Rows from block 5 of a small self-supervised image encoder, named by matrix and row number. Rows with one number belong to one neuron. Each number is 500 + 25 x the weight over its row's rms, rounded and kept within 0 to 999. All counts start at 0. Numbers have three digits each.
Before each neuron's rows are labels from the 100 images, of 14848, where the neuron reaches its largest size: "top examples" is what is common among them. Only what is clearly more common there than usual is listed. The data: photos with spoken descriptions (Open Images, Localized Narratives).
# u: gMLP up (value half) (model.blocks.5.mixer.u.weight, 128x128), inputs 0-127
# v: gMLP up (gate half) (model.blocks.5.mixer.v.weight, 128x128), inputs 0-127
# out: gMLP down (model.blocks.5.mixer.out.weight, 128x128, transposed), outputs 0-127

top examples: text has "sky"
u.69:530503509518473458478494494495532494454550459539517485492512527477500484521486525509551461495506495455488499469509505547505491517546554480514517466516537477488481504462555514505512512495505465482515480490499530483489519526496506462500481519517500468495553497516497481513520453491503483507548473515480467557494544526526488534499536515496524501469452491489508534473506540509495496474532
v.69:515487519486497510518505496470491464491512516455473464499483480551474466501488485492485527491565454449504543511530508479447508478473470568446507504474541464519514527533476471501527478476495522511510497495505510537551504510467525524486494465464505512529511495508476520491504523501495466504500488522499454481510480531511484497488442493494447452516497506502471503507533488488518479504498
out.69:481492496466503531508495528501497515498441520499473482529450485538478502505543474548499506550488475435476535522488550517543521488493520493472523477480524523464502459483487521463488494483522513495514497507523516542450470505529499524515528494518500561476476492501480507505473514489465496488469517476505542506544502507489496515454452508536525508516487463479525485506503480522492517531471

top examples: text has "sky"
u.108:510545486479478538504521508541475518491470497473519480484508483499535492470478536492538449474478487471496449525467520539550560492507485509551479486497498519520455509530493479509454503499532528517496429502475471519493479506498508479491461451500484490508509481455512487541523520457502509508501495469520491487560477496510489512502540494526487479477484519507486519518513499512478454500521
v.108:519452525509511517494506489550494506508508533532484458522486493513457527487486504512485534517485531486520509417525464496484535533513504504505501526502481492508474483465504467535505523457495474507488510525529510502515532496480498451511511497488532490497479494487485469499496524480425550507453438532500510444487516477540540521535484504499502498473482468495476524495490522495540522487492
out.108:506527495502519502447534455496453572546507536520520501516525490539490497515470508489531477503531453498532510476518452503464505484464528447488509513536488480528467501493507507500516489519503520506490500504470548530476463547524507505506480493481478523513480525503485515527500496514472537504532486471545463488446538511489511501467506522515476467517508536493538467488509512529518477501530

top examples: text has "wearing"
u.39:504498480511489439480520496502532497457507536513501498524536442531510460508482517466472527500552506492465521532506512482520501476505487552507484549547505513473502483527517531518515542523482516500461519518538524509520506493484528488480483507498492465522530490530508501514524521506466459499519498511446496556532494519514513461497529478525512493463467514513539475539525516543499497537529
v.39:495479493539479486504524467482487487498445550516383518482495509511479505534503468494527464497509460478498471527516464469503524534518472497511507498492475491525488504497508488488484473519486485527451494518509528487524522439517520508489487552509445479518510484504501501486505481490480520468495462502536445502549521505519477474508529494499491498455492490503488481497526497529513519471484
out.39:493489487523541529499483496489508516516507495494516459477512507513501548448506516556491523502463515517492506483531467521461498511528515495484493507465507446484510514535457500546503497494546492525495486517510548486518508482513487503520526526513539530466510562486503476532479506519512491500540483538511500549502510494517559496519487514513481473477540536530446523474517513471448548508494

top examples: text has "sky"; text has "buildings"
u.19:461495501482500495501493464501457493497440498485515471540458502531498508493475515522503515490495472485494454532466490516493514468514507496496499527461492437482466473522515475518498515484493475491495456520466527503529509521464475479504443498455479531512497525480493504486459515503533510509514492515536530451473508521546499491504521518467493513482531553458483533465439473516476473526501
v.19:515471504519550506517470505517496564495515497521501493478538505523474488498525524515480538482471504501490503473514491487507508524491453485484506521519483481474489470513493485518467526469511521486490510542529490516463493497556512515492517502510482514526543451480539486517478462469519547490506561510463512490488508509504480479531552535485525517547493496516563499461506498477525495570475
out.19:477480497493542484477457495535525519474501523462518500467533532450472494496496479515456474486477526517508512501498477477505491459487479527521487484512476554493466503462479459504491468494506492502483496511535484507507471498538503518431507451523481497505466507515480489489533507494546507520454552531473459483543498491511472469470471509512472502501530494535455435508503502517485507490483

top examples: text has "white"
u.30:477473504449521478524558509479510522491526523520448547520479564485493494481519540547553499535518494483465494503499484490482500534508518493526461495519474489546537481504462519524464481522519515487532539524497499511507480506512494552486479512511508491466499543518479574502492512487495497521480533491482506507497462529500469481521498459509493523470505465498500501475491514485527489551497
v.30:538511515505452488505489491492485503470534456493525530479493468458458507524479455449509489473535505459531509530475482512524437507512466501516486494503485532512475509472510536455530507518508495487504517481484519470494475506495539455530509504529509528470495459476509500469564485528493488469519535512481456511500508512532492511467491465535500480560469507471524472501490503491462515495504
out.30:475509442485490534487479490493518490530456491503524466516482456510512487459510487502469506439443452495472492508506513513514490475499520525471500525535525475461457506528532499489545522503511502453474515537482528513532519488498538472515500518475471503518486474494481442463550490487484517509477475530497497483480506496470486477477517510461472475467495469484516542496529538532509520518481

top examples: text has "sky"; text has "trees"
u.2:440498519518492486516509485480490498494494505502503490501529466503538482516474479498538456491526466486418483543461500523550521445501535523506505525512507529525474491505509505509464502525495489553553493514483469496500544521498495470470481481487488562470506534484504507504522473529492535478497456498498537539539475538514490507483530516494525473531482503495489503523455494504520471490486
v.2:551484481541527522486512479540513515533503527489437479455515487495508494502509534500475479497518492524496470484450498509549509488509523488547482532514510493457476517537522509506484488515481474452528480553493496486481497478496502474489452491518501508510527548458548464506512487478495515568483498471494540516494504489487523489518551528505515458515480487508493522504481513533469459495471
out.2:503511453479495528517483479465502515515542499494494495451528510549513463525512510529522462500488533508506495495536493493498513479484548484481496526487475460476494528500538499499509433490538538498469543524504504476501470487510512551511464481506442479494427513518496517537514447475502497529467476464527476488462481502528494498524466505487496482498464533503523520511506478534511489488525

top examples: text has "sky"; text has "trees"; text has "grass"; text has "clouds"
u.64:493530427482496449514506502515476503459563530469478516552508500487484497497484505555477487522448525496521505480511487527480486498503492467476522467517507505508511505464471480469512508513476525505522529546472508497495517492569491491502553516531533483503528511517524476505505480539512448480487483524500473520514536482534521513483509503532481521516458458493485462535498491521491528485513
v.64:505501503549472476500541507463517525507475528517501482472482469507445509492475497492486533533505471506498519526502497495501487484526489453507525505517482529491515492517546495555524507487513482469464496494497514522512405535454518517522499493454476544491470501504489509511510542498503528506530496439502485516494493467480568507487492481526468470510477507481467475482503496492523467547486
out.64:486500506531495528513467498477504501471500540507534461496512503511517488483541484475524527514460490485523473531507491495520534519495506507486472480540485534514497507501543486494536499513544484503472484494530493509462472502457498519512500494528433483484473480523498539483480554455500516506526485473513538425470485516500524481481525502546515473446480503532476481489507485478491447460458

top examples: text has "grass"
u.26:521494461491488479514495481513490468461481486479495485483543496475468484545512472497475499491512477564520446506499482452513471493494500498523481495543499495461497543543482500561534487494478531564487460518512490497487490472495457531528517480452535458522461512494469500510479549513490480518491518505517504475528519506473498520479499443539510516510512479475462528485478485508506484490508
v.26:508487513523472522516493483497485440474488496503506518507483487520510487500511491569478469476498480533533524487503503447494492489469452482477516491477485501496524509509500497487490481493509505517555437487512464503436524501477479550553487484511509519543522522520512502508504516521512468540537512537515473494541526508527541487533535481529509490474494484456549462498469465510494528501525
out.26:479496489516476458512511530476455466497484556514525492499554494483502514479458522483490493500452519487526545479488497514498495529514503451476493527492518529537496461516530531503475533548525471489525513489495499466463502482533493516500542476502491479543494464485527493511496525534527515442493515535516525492530482494483481538506509516483459496475463459469475490474446499513469529487511

top examples: text has "plants"
u.36:534511483525531484468482471507504505485521507517508510520521500498548495502498567502515493528499498481500503469496494492496503493540483491503519497471514506523518521532517560510471503527514452461543495480538541462511522529543514534514504438524516481510493524499509567532506494498533514455467490505558493544552491513512501521513508470465541472472500494476522446499504497484506529507494
v.36:516523506498515503451511467514474509505526506502518511551500455540480480506477548497464490512492491518498500500438506477553507525530521545507500510477512510467504515477504513567538557473501469512511507457498514478486452566539509506544499518483465502536450472494533520468479477496515506507500518489482511529529522508504480498515514519492495477493486497522530494542518509530504540496535
out.36:468504465507513497516512506529467446473513467505494498505524512512506482499513526497464502454487471494461487458506494496495510481524458516501524493458502519484562508485519506552524507518512517512542516488527489480487503515524519519522532508444513491476472509501475535488492442517565534496495549518519439485514471542502503500484527487494496457487527480480509464468514447524471511486527

top examples: text has "wearing"; text has "man"
u.113:477492490504450465479538502513530516537524472524541486464523466530493485469557528537490481519475512490460508522480491458527488563550532465517459500496490488516542523536495536525529529517493501499507471499456484480485488472455503504490514523489500474466499514501506496506474496500493491518524505505513524523503498503472502510464508510489471426501478500558524543521510505500501474461482
v.113:501480518505523466457484520473524472479518490510503503478498525499486486531481497506522514474531501485540527538509512505502530478545488487534540494504483529500513527455469537459500493495460527543473508464503495477479554506529467526479497502501482537457486494468496519500540542569489515496459515508492493509550489508491470520493466504486498505569474452529535514485516524476486487467482
out.113:464537506497486500484487512515434467461472539471451535524484516515507504537474503433482522507523492487497501498519505492498501433454503535441530517530513490526457479501499491477477513496513493535501505501497521515493514518508539492483472492519551472477468470507504511497502505496501461516484483505462471486494508506463497527539524483513488540521512478513551442503503530518488543518479

top examples: text has "wall"; text has "wearing"; text has "woman"
u.120:450500540476526534483517489493547527509546491440477481492530496490479495565513489525508501495564504503501519548476501500517520483479522488507502514501500538519548511514505542504531501503493510533495486524512488538487517502443461499523492518512533478460470505501489478536518501507474447531541454483464470515493499494496503482475500502496492513517528521544494555478478530505486541503478
v.120:492472480499467470494497419486499453496456501482495512527505540509542554455497522494483482467462529494460525498488470479490533495523520528514527513477486449502498525487501480532513496494488478517482510492507504499452527545489504492520462470520497507536520465493554506493506492503525544428497464505496486507520503476490495476522537481525514474484482502482492518506522505530533473523452
out.120:455527482555487480499523523505499483564485493549512494495482474511484483445522496556490474497521507542508481471489493526517474555481505487506498501513499457506495525470478497508471521510528498535492501471510471496483516496515460450512486539474468497504517530486466499515453542502542538490522539491510521513515515503506479527550511503486502487476501477503448492540541553472486489486521

top examples: text has "white"
u.33:501489463485489504506481494481558510518486501507501515502534499532499505508443519445521503538469535490500515533508489489487492511496483510465519545514531528461473509517494488524483475504514470521486500499526552479473542498447472465553470541526559479516487502478517518449505490531497476501484512502485518516485523532482567499538506466472503523510495524530522506498542470498498543520518
v.33:496545497490506527499490444516487434483503435506520519507466467544526539523493489518538480450467455513474495473454513497544532520473490501529493465520487487505468495452494505492480502476506531478522492511521487554498500502484459523481522517527473505515517498480458477507485499460496526520491533480480515447487501481519465503522493548492523508519531516499494474458467490495484489481507
out.33:494498506476468506488574519529498483435527472482528472524495504486500478468538495572468550492508479500452528505474496469477468454505485521473486528488515476541512494496487497437517557500483498522497536527503512466531492484510494497508552520484482469510521491527494501499453484487476510507557511512521456511487483499480508516515510500507499513498502537498469540493478493492504493505542

top examples: text has "white"
u.74:519496535490483493487547521471489447491540526540499520457492522477509510483473485525509526528512451452469481514499498474477463533448500481514453528490471476475480525510447505520516491529487506497506508494528475528482480505497486522507495488492511492501476479508469513519499519452467504531507477490469541475493512519513517515517545515489533489461496474514451467536502510512565506461548
v.74:546494481491526544508482511470484471512500498468494492496501491491463476553492482515486526490497494570527501485494562464467522476492487518460459502482526469517454477498517530513516418513540514533488498519530504545507538478510497499486438533479497514464465506495523518516500464496501531471496500495523503545495463498521501494486506471491476505520484491514534470506452522520475507501502
out.74:503485521494563482539491491461520464493521493488500486484476497524477550551504490469478464510482502478520500541521474505462507486533460534536527503538494496523492525491522491507502464502474483519493483504502512473558455527516496503509490485560473498497463476496470505511500508485501463482504502500532479482522520497561485509490478530501546514530570511495467467524491452468522522482518

top examples: text has "sitting"; text has "table"
u.102:528444496480510485486497504499521490521460445454492482511520535470534500502522501553563476482519487528502515493465500535500485525488542457535531487436509450457470475484520502481550548505502510538492526491496479480478504483514510483531484543502475481467523495483506514494473522491484506518490488472517503436503528482498524472489512505469471500502514514543526508498528482482492520499490
v.102:495473512515487509517490568499558482496497486508507511510562487481510494474526456562484527527489496483528465530486493521490522502512494474523483504513466468499469521485498488505524483457524505515468546491472489488516530538501512496523501485502496539491488472482506492521517519454528448495483460486500501475544516484529502474487483492475510503452555515476525505513527545510438488481549
out.102:502513522490513528492530563496505505520491542495517503545489524451452508474488506503497489527479484517527495486467463534539478519548489498484511477473484520486523476498511469494437481494497505466501509461509477472504545525556486459521503506501543469494545480520448532494477473499481516489495544497464502528535481509538490474498528529503504508506488484507453486546478516515515532464489

top examples: text has "man"
u.119:514518500523491516491515485477482483495491543491522503506527503489456494473532462526512531551480441483497512492512531522500454518486515467524500527504506514462500489529496501510520454485504444537485489502533538510507497494495476514477449539495500509482535518580509473525504519473532502495518538510504458556518479516520523522538500501517558483492474494512477516478482467523476527531531
v.119:495504526491518541449460511485500549539513497528469527501466466450487487478546460509504514485504493493501506463499530492509461515517503477478465493482473491541465524489501492519480504512505489531486557472464447473529501504486468515506521492509476491484515500481500510529464525505533508505457522466552456478505505493498529544507489513484555487507477478497504496512472458446548486515485
out.119:486499528507452483479533489473494524500527446452484481460499480479497493485505517494496548503522490478551460482498520457498478457473494521509490492493498499489555498475513519499482538495474499504451452456447494509538515512516493512525536524494486474460511501514527484475538480491507490495512506528503526472533462479466544454504482489489473513540559493496512529516474483524485502537482