Rows from block 4 of a small self-supervised image encoder, named by matrix and row number. Rows with one number belong to one neuron. Each number is 500 + 25 x the weight over its row's rms, rounded and kept within 0 to 999. All counts start at 0. Numbers have three digits each.
After each neuron's rows are labels from the 100 images, of 14848, where the neuron reaches its largest size: "top examples" is what is common among them; "place" is the part of the image that holds the peak. Only what is clearly more common there than usual is listed. The data: photos with spoken descriptions (Open Images, Localized Narratives). In brackets: how many of the 100, against the usual share in percent.
# u: gMLP up (value half) (model.blocks.4.mixer.u.weight, 128x128), inputs 64-127
# v: gMLP up (gate half) (model.blocks.4.mixer.v.weight, 128x128), inputs 64-127
# out: gMLP down (model.blocks.4.mixer.out.weight, 128x128, transposed), outputs 64-127

u.88:526466474447477491481523539483489510463506478511500490469506503480537529504498444477499526537500457479478469494496557493454503494495534478467493466473489462507519542568495529501529486505529496
v.88:516476507467509494529530464557542508488507535468552480529473522474468547501484494453495495483493473548509453488489477481484526492522499500471475501482467492509513503477516523458461531494455485
out.88:486502482491510536531497497512495509510508501522527488503513495518487531479504482514497510545454530456516505451516537521462477469466515494481504486554524467492481511479497483511539507469511474
top examples: text has "table" (33 vs 12.7)
place: top right (30 vs 11.1)

u.23:534535520520510480462514485525519493543499477476462500486477484471493488547521495470458519485441487508532508489495532486497480501490499530550496481506468553473456485491514482525506518535439481
v.23:495494535485451541475500509442526477501526498502505501516471464542483514515545554494497531515544492525507554490495537526437485510476494528523471477536483543480505511517486497550505517496509482
out.23:547514475502532477472475519483510492481518468466537513512497502435526483518506500506484483467524473454494491543526507484495505547528527489491506521494525502468475493502545491494495482492511483
top examples: text has "grass" (28 vs 9.8)
place: top centre (34 vs 11.1)

u.3:518476472540474529476497469513469551448484486461481476506484476481503492552473517524494518552507487513487520476482486503494494532505500452478499488517490482491486466492508516449509518440529490
v.3:477546461494504546475494498520508484552498528517474530534485501510489491502518520538534532469512462493501514524461476504539492514451520495471564484488519540522532513496487498485463513499510482
out.3:495500469488498498512514480509476533493478495502517496526526483526512477511524464495498481521515494562490479532478485470540529515514523505500489540523469502501506518520529497452448526530513510
top examples: text has "sky" (70 vs 24.6); text has "buildings" (34 vs 11.1)
place: top left (40 vs 11.1); top right (28 vs 11.1)

u.12:481470483490492438510470490499539506474478487481511473523523495456472506541484492473483496519476460475470553493440475491441502467477491523504513493457507470467515485516504495500464488497518529
v.12:464539520525502483495504511524516507457515454541507464489489485530537477506539501482492483493493513478500493521530507483526465463510553500460510492516451496520465449501469520527448469520493501
out.12:476495509484493525486461513495490494517537532513454494525488508526475519481507465505493495475488500531520467530525507501522461524494490489517493565509462537525502509508468487497496523547536504
top examples: text has "road" (28 vs 7.9)
place: bottom right (51 vs 11.1); bottom left (33 vs 11.1)

u.51:503477486468512514531514536513463517486490487500466541558527468475544516551532531494482522485494548535544511521528487508494500489510551556547489471517518497494483516494469475520511481481506494
v.51:514476483514473523518485472533544556494531505541530503523492462517528556514474520514501523476519494528512493486441521480502472483477565548494475505487461509471484513507479508486493515497533485
out.51:478512539500514509513505511479559512494486521538506494473468525496549502510495499495529494513506499424502503472477492487484496536500470494524508525490422482476501500505506539505497546498545517
top examples: text has "trees" (56 vs 27)
place: middle left (39 vs 11.1); bottom left (37 vs 11.1)

u.61:512501535504527526471492524552519463471474532525488465515486531492505496513469489524496531538511501529535503502453478507464518517494471534549508522493503484537521506477517529480506513502478493
v.61:501538480543458504501506513487540489497486487499550508510479528566502523514459521550515506464515484517502490527478517516554544521489527543497496468481525531499508517532504485504483495496468527
out.61:489501480514477499506516471525516474528511488521507504489500501520499555506506496483519533486530540501442551524542479474482510485503466520525509495523472483489549514511511496451517483469508484
top examples: text has "sky" (53 vs 24.6)
place: middle left (33 vs 11.1); bottom left (31 vs 11.1)

u.63:498496457496488476497502478500478514519488478458490535474523475496484485518494524509464488498538532510485507506492546491481501475556528486499465492477499474487506484518514498456480489485537501
v.63:494508519518535490511517481556532506496500474516466516488524489481558443528527524497450496523532458518519509487561488450506462523490506514462471503497511499514513514542537529497496533522539498
out.63:530487526464495491504503446565453566498515483500473481504503486507546469525483516500512486526497466520457497478507507476530465490504476503469486514486488471501496450521509489489494529488509482
top examples: text has "sky" (51 vs 24.6)
place: top left (35 vs 11.1); top centre (30 vs 11.1)