From a checkpoint of a small self-supervised image encoder.
Model: 1.16M parameters, 48-pixel images, arch gmlp, width 128.
Training: soap at rate 0.0051, 11400 steps, batches of 256.
Data: trained on photos with spoken descriptions (Open Images, Localized Narratives), 203450 training examples, 14.3 epochs.
Rows from block 2 of a small self-supervised image encoder, named by matrix and row number. Rows with one number belong to one neuron. Each number is 128 + 24 x the weight over its row's rms, rounded and kept within 0 to 255. All counts start at 0. Numbers have three digits each.
After each neuron's rows are labels from the 100 images, of 14848, where the neuron reaches its largest size: "peak at" is the part of the image that holds the peak. Only what is clearly more common there than usual is listed. The data: photos with spoken descriptions (Open Images, Localized Narratives).
# u: gMLP up (value half) (model.blocks.2.mixer.u.weight, 128x128), inputs 0-127
# v: gMLP up (gate half) (model.blocks.2.mixer.v.weight, 128x128), inputs 0-127
# out: gMLP down (model.blocks.2.mixer.out.weight, 128x128, transposed), outputs 0-127

u.19:094137123152138185146129129120138154101126096147099123132143132129094151129114104147137110077097153109131133173118167107138136122068105122125124156092097171110130120157145140117082126121163137142138152149065108119162138124146103148136100102170101107137134094116142135148122160115128129148135112155139165153105119175164153099115103158164091144109091157094143146101128120157139088139149
v.19:122137146133165141139139118153133161121119068110124110200110150148182089127111101121113122095154139083138148085135116134121143161091117120139100119120129155120099124139141135131116099121159111155142120134107085094135134132127090140152138078101086123156115135139134130142122170149122132099074109123182145156133116115163112124133107112117126187124099169100120123159161151161110127145102
out.19:161131108139072120117171106137090143166167150085156118155136115118109146111095171116151103157150119154089126148140144130114101095157128125142154115116121129139126143115105095112143147094085154105185143159158172151147137152147155120137186145134138097118158121131129103164109133116140152168139067104111099109123126128099126138155164104142153146109125141123136089161135153144124128096140
peak at: top right

u.61:129140077067140170128117134122129125141112109113145137132145095113126113079136134081106111143107107103139066089143200113155138105103104113094117136144138146115141105167111117129124109105130135094098123125112142099149125099137103110168143123087082141129113169145101124100128127131155094120136107168116119164120125106109114113154157102118171152135110148098124114175139136156095095136159
v.61:073115118130136098150108159139144102108138130108135131130154119129137169144113168170175127134127126154145141157105106134135131134130098149092137076151145135114071104120124112145133150096113137133125162148125095123094149176138144118180083139125123092150109111177166131109127086102097157140135131089121129080150154161130163111094116094106103135153126138153143127147175144119146163155137
out.61:128141093118136136111124085139127168133114146122131121129116147120170171087118071133103132107117122163113119115143125138150127117093143135133099134156089136136082104126161115141140143130173109125160130129092121156127116115149165137147122175091163149129138158151126094168144131112133152191156141143135107109128124157127087101104179167103086144098123102147182157119119126171138151115090
peak at: top right

u.85:170145116086098098132164102125126133107131146133132096101098148103127100116139124133106121101129128156115130094120125141123125096116150123103166104140099113093137119112163135107126106115145087145097100083141113125132114088102089146132136142101118171099108183172096118131143124058112123110136146132108107120162117163132124140112134113092163139144091152103104181099081104131085110116098
v.85:174138106103111143091151138135134153170117124108105115093141150067151096123158119144086125156149160112125136099129142099150151105140166149159120170146098102104151126135125143116180105101107093143121126120168139149136158105126122128099152158135142166133145161172126114149122107112126109104147137154164130129119108169131128144168170161119159164105097135108150146109133152107068111104114
out.85:094131151151112136136109176131157112142119094158164157142158121125171111150075141118146118141140110117182105163165158116125159154120126123067096135101140141134102089099107147138134142145127121161116140097132123110151147128076168166108155117089121102162167102167156119099090101090101121113117137117177170142131126123165139109097113116116133134127132116122136128123130105133088152143133
peak at: centre

u.96:132147126121127102143114170120109088149094129129174140189081158112087105101124152141154093111113129129106126123149111144145138157096113112093150167133159176137156164103113126095136153146116163176120094091114152152144134139145186130119144151095152122168118125150112142158122096093121098125138122124126130133149125082065129122120108141123101093158098159137119130108129104125148134155119
v.96:123120141136112121131129135137084121161139141124116108128134139092130129107124142118189109120099155080099157128120088127096109100152110126140154122118153115135153125124159104120156126151127160199100129121158104148159129162142151119165098126117160105164099130107144148131113151127117090110162120099105120152141135081080169111111157148115065107148116141100129126157182123155133153172158
out.96:163143165109094140166108106108103167125083132091126083134120131153135116123131149125140123132099125113154137111086126130117122134170069131123102134126159109149147159148167086123142161128154118118116154084124126149135113140136136120143118118113130094166163118124166109153159156105156146126133136141076157142098144130163166114088140109062122076157097147149115150131135094139098108138101
peak at: top right

u.11:144135129143123100098121127169114109128135128137089131094118102139147117129128095119117095091140115138118100157149152126075132164075150127101128120147127132115136116154150126138115122093133134103113130135091128102141065123140113119167104127085083164088111152119124100143134080124114181038136114183123122154143157108098135143118167117137107116112110145100140150137132099138104088131122
v.11:135138092137122115113119126105104142183121121110120139126097131146130070126115112110113114127114106094123130118082110114120123135125128152088149103162092116117130158128097117071167089107079099120152139154162132121126133104131149138162146150128151071118112149122141186093112091110133137145135137103140160091135139130130134090153111103131098103142149089132132099112197170112127078135136
out.11:133156091136113126127181120148155121132136089110112137082116109126157127153123097133106155111097107148121103118144144116069105149098141128171106119121116109147122117127163124159158135132134123164125157091114126133189102145127170153140148107108102177146179172115122130146122144134115143086190119161130147139118107171124107130102183106159126128154122154115108113131079116142118119164137
peak at: top left

u.113:149112144113135137139145113110130157108115095165112121110132111155157126157159106077127114095142109101099106124127100172110165119125145115130129178145136123075131115176126086133144155119111146124100121136137151086119128088151163120185114124164114135082129128112117131159140109150144091169099167148106169172135106109191103109118098115094157132105142161115121133127136124112123167130133
v.113:131102156072118172178085158147121138108164126148127090118130120178154114157136151089162154100143116112113140137121106155143129155111157126167108131156147125139180138177138118136166170128141146143115099147110106123121124127138129108158140104118123156139109094134116171121084145127127143133086143112152163171163135112143099101116086103140141099143121149074139148121126097130160147101130
out.113:109137140165129167113158101133131137132103135148145130154138098166157164183118149147113115068124111137137140161113114164166159100123102119121126113126117157121185117150177097110123105111128166167106113174120148137106105122160115130108110132162096157087111131107116124153087138108125186152126163117164121128101123155143120143104149090121154121114117104138143132151144095103086116120090
peak at: top right

u.47:110127097103092109099106143114117137122113131108123134106088106134128089082133143146151166135110121096111098110109126101096105068107093088141155132079123093091128131133136105172096098105098119117118097111099087116094144171113135127112133124128100126094111125090101103156132124159120096076148147113104070129092115141127116132125087126143164110142135110147149126132134162157096125100112
v.47:158113098127152156159130097124152121103099147125136084180096133161144132132140123125088186105089135163117123154087126101125107139107100146122119152128130167160104124160123138099123150161122114115090126167077138145164145146131151137140126097140162151156091111119136137116142132132134147135138150156107187111121118092107154138140136122142167123130113106107191133137115150108172071148132
out.47:104130146096151149107170094116134132136110149146113106131134142116169097137138123109173162128122123124131126108158142093087084130134133125120140120159149108096123142169130154113163133085148110102150139147114128096148127120119091163130139100164146150074124122136149095151166112123146163153135090115138108188108160130119117087102192115131117184087111094144088152099135119139147144125125
peak at: centre

u.125:129144145079086154136141140109190155110142107158142107116160118141168165141116176176113136127162125118132111114129077157131117101149149147120128158142105142099134097144127126096116128174123143164096168113162150121145134124146131145133111160121155134093088131112094098152072187128143183116123126141147108134119154115152128132151113151078115138147179157138120134127139131144123135144135
v.125:125158142101109110157139140100191137110147097151125133131177137134174174132164140136122113090125112121138136101146093157099104099139164137143108141159118154111123094140115118111174112132107136128092161129172140100116130131139115140097110141138111118123117137109121119176116189155147181140097110122118145107090116125166122139153129132067118126111136161121163177129116136153179148140149
out.125:163143136098132113132127082123140088108109129135129130125128142148147136125094117089147134184131098099101108160155108052136123125162109148175115156101106127132128133126151135100187108124117153143133129127135165129143131162128179103108121115118068127156136123114134082058119149150146133174134117092137118119130131075155129096126145131122107151173108131114119149106099120161131143129131
peak at: top right

u.83:157146146141131120151149109141151128143140149123138139140156145189123113122140187131124109121187140129167138114146149158150116124140155179134148084107136134141148167165164131141139139132134153149167136155156119184133157135141155145113127148157131118145144127136129149125128133138135119121149131174164183197142160109099099116144145142145142143164138161120154122174164159158161148149156
v.83:150101118108118116137172129149135131147140148131125119129182162159149159142128167159160132126163117141130194144138132161145121121147169126104128121160153165105104098128128115126124111105157138184146127132158141143100153125133162137137115120143158110150165148143130094134164109085115134154167168204135134126136150148153130147120160122139146163151107092161144170139136156182113136115136
out.83:123136100095089135134142137109118121121115143118143097150163148151104140141127111175141165145082120060132144153129181125115100156120125112141114163148142135105107129119122132111173116141118102138116131145149147127121166131110106143111088169100156142114142165167137103162165114105121094175188147138111116120145113119167190132131153147157147136102114092131146143096120140132080148110161
peak at: centre

u.23:164134093110086157091117092110110111122081132097112060120101126142143158110122066105117137086096118102119129090171144107082115122095113098131111122109133120111097085139119133104101107116108099106131114130098110099143126118120112111091100117143165139118080126087109087126150111135135093109117126132116109133102121113106104140154190101138106126109119127080155113114148107117126108122120
v.23:162157106122132094140182118134079113129102111130112104104090132136125071131115119104086100124166160122109100078123119099104103114100116126118133102140087090114146097127123107129124100125117072137128104103094112111135083092100122112122146098110146148100094136136129107129123149098101166079106111124112132116110104137107092135128120112133121123147082120098111133102097129088101100094084
out.23:123163109097141095147144120122107128139085116108119142101080119140125129100143109102123134125133077143112085113077143130176111140127148148184113130128092137166151145140169122111131151171142115112140136153119128105137132138156151148150157100147096117109126165125125173165141127109124141186165141134096119108173139157116103121082130126134125126158076186143140095131095157127135101138111
peak at: centre

u.79:150111068095145121070146141139082105117115160079096109120152145163134095098158154090122131104154123141132112138124166115129102109124126131142120138138107136127156095167100131118129098109127111169145160123107124127167106118127120134096153129150140165121123157130102109109112120152178111099132113139112154111105196109108114123154155128111147137096086114156170105134162126113114070125152
v.79:128164124122134144139098117118123153179125159108146172144124130132120140109121110114106160113154137147137100152124150142105143161139153147145093114127108147124089102149114154092171195200131160136124134148151133151157116066177132139104122168121131122156128138146112159098119126167135082121116119140161155164142130109091114138157158148152114127137109169154151096128135163146156124120156
out.79:144120158167118170176105109178173137162116163155146149149109123109155158149085139132136151110108163147161131100126130156135183130141121144123120157148133143130085097163145121130124126149127166126101125125125116165137126107144121127150151106113165124182154126161151142098104094112154177121117118140095176145124122135144127131143172137100110128145145148071152112146131146145163158107099
peak at: centre

u.84:156147124129129118143105126115125164117129118099113155141107089106131126143167148163159144137133132141170117132089114047172142154140109131140144124167152093156123081123136110129121116121149182104152116131132139143155133114150124167115090133102127157151162151145101103129198143137135124131124106159089161142166127118168118145106113133104147157139157175117103138105180137125162147141135
v.84:141150120150103162153099117110151140156131123148110141107093108104145141171197136152129120146106104080172120115146111092162135117138117161129103099130115135154124114145165148148164123108139158123159135153143138139159136089158166149107112122132154117157159170157145099128158135173161124151134095146115112139135095110158103132137150128144151166125181174171108147087130147122143146111147
out.84:123118086160179125156181142122148126098159137134151143092127185149133081102109135144111185134135130112124096141153083158100117126123127108083099148152174133131109124114131117177135145134111061174131098122140111162171130137100159152151130123111149112127128107153167117110128113133119129104105096119154133131112121159107127121110141113124114086177138148148136150153114118149101109099120
peak at: top right

u.87:122144117144110140121153153110168117133106101078151175126131165140104140143137136140083133124109121166123165171138129125125111146115152108139129139110089147117106129135112189127117103093129129113137172132133139090108107186149109122134166152151102109159129093174100134107181114106123164154137110152139131132120110138107134097104088128115111127102099189116119121125158094126118128068164
v.87:131150149115143124127159145130172118097128126089128181101129139123135114139144102108134139151118185122141151123103127123112125118114118129177168155091125183118136163179073170136124115120141161123110141132153113134126150135137137136145131131135066126128105118173141120141142127098123138199119131177130077148168132146108123105139090133133105142119113172075128124139120126151145085127163
out.87:135130118122139109149100125112099153142094086121136090103153115109099131144099145130119166139157113139123113107132122129114100089178160102107128118171136106099174111148130078128099124162112044124114161107163108147135124098142127108122112160127135134139104141097114129096087149130142098120115159111131146141104139118076135130058114126137159087120144105146096101130094119104120135112096
peak at: top right

u.73:126133120179151139112110124105089125130114118112134081098130074126120135127094119095155099130129147137117121104100108160127127167128143154051118154118129103154103122110151121116175124119117135132125129126123131086149097108172117101125158168090108114131082139136134128138097140117128117091104146138136115137108151162158137109174120171139084102124188086119137153125142123154102116096080
v.73:153119095137141163082099095127080146161091115123153097105111080164098128152140110123150093124139109076128140125139113136101113166156154115097110147093129143157125103097111117071147157101130157135079148134107161116135113148109138141161150126100139131119131111118181133120117150114130126176121156142158108095134163129117127086127121153133102117127130091086122125145175149157150108116157
out.73:139117131183140131119112126100185144148098118073121111141138117134116111120097117121126167083140131139126121088090141149121150189136153172094137142098138091124119147143148114117151152148127150131136113170102117117178132141147156113101173129107130124142117111133149107166114130096147155139149141137119082107091168159188151109134114152152096093127175116129112142110173149149131138133133
peak at: top left

u.65:104158148123123145110127113139146112148134141103146125161156173129133114143149162113132124164162105086148097137169068187134104167109154116139148151133131104139089146133192164111131106157151130170162121164147147174086155133137097149135121127131140161122149121142159139119150178110115130142175135176123150149133132138114149133147120128171170157113133099123130132133118142128137160147159
v.65:094158161101107148113159144104105135160146162126100096125140123107139116087136161153123122158125077100161123149149091117115156104126152145121115104127127134107136108129162174150123095141139098135131132137107161110084091151139141118096118077124104137114124096152173103144154134088124168090188148129150145133093116169179138105153107111123135122162122126154144086167128142122140133151122
out.65:122153151158107116140164108106145158131151146116110085150136129137139155102114198142124143120094107130140091124127137122112102108115155125135170146124137159140156144129148162145115141084141110124094099107144152161137121136163096108126109147111111141066133121155191095114145139097147145106153145132076152142171115143128119134130106111155154113144181130129132158131146104173148107186153
peak at: centre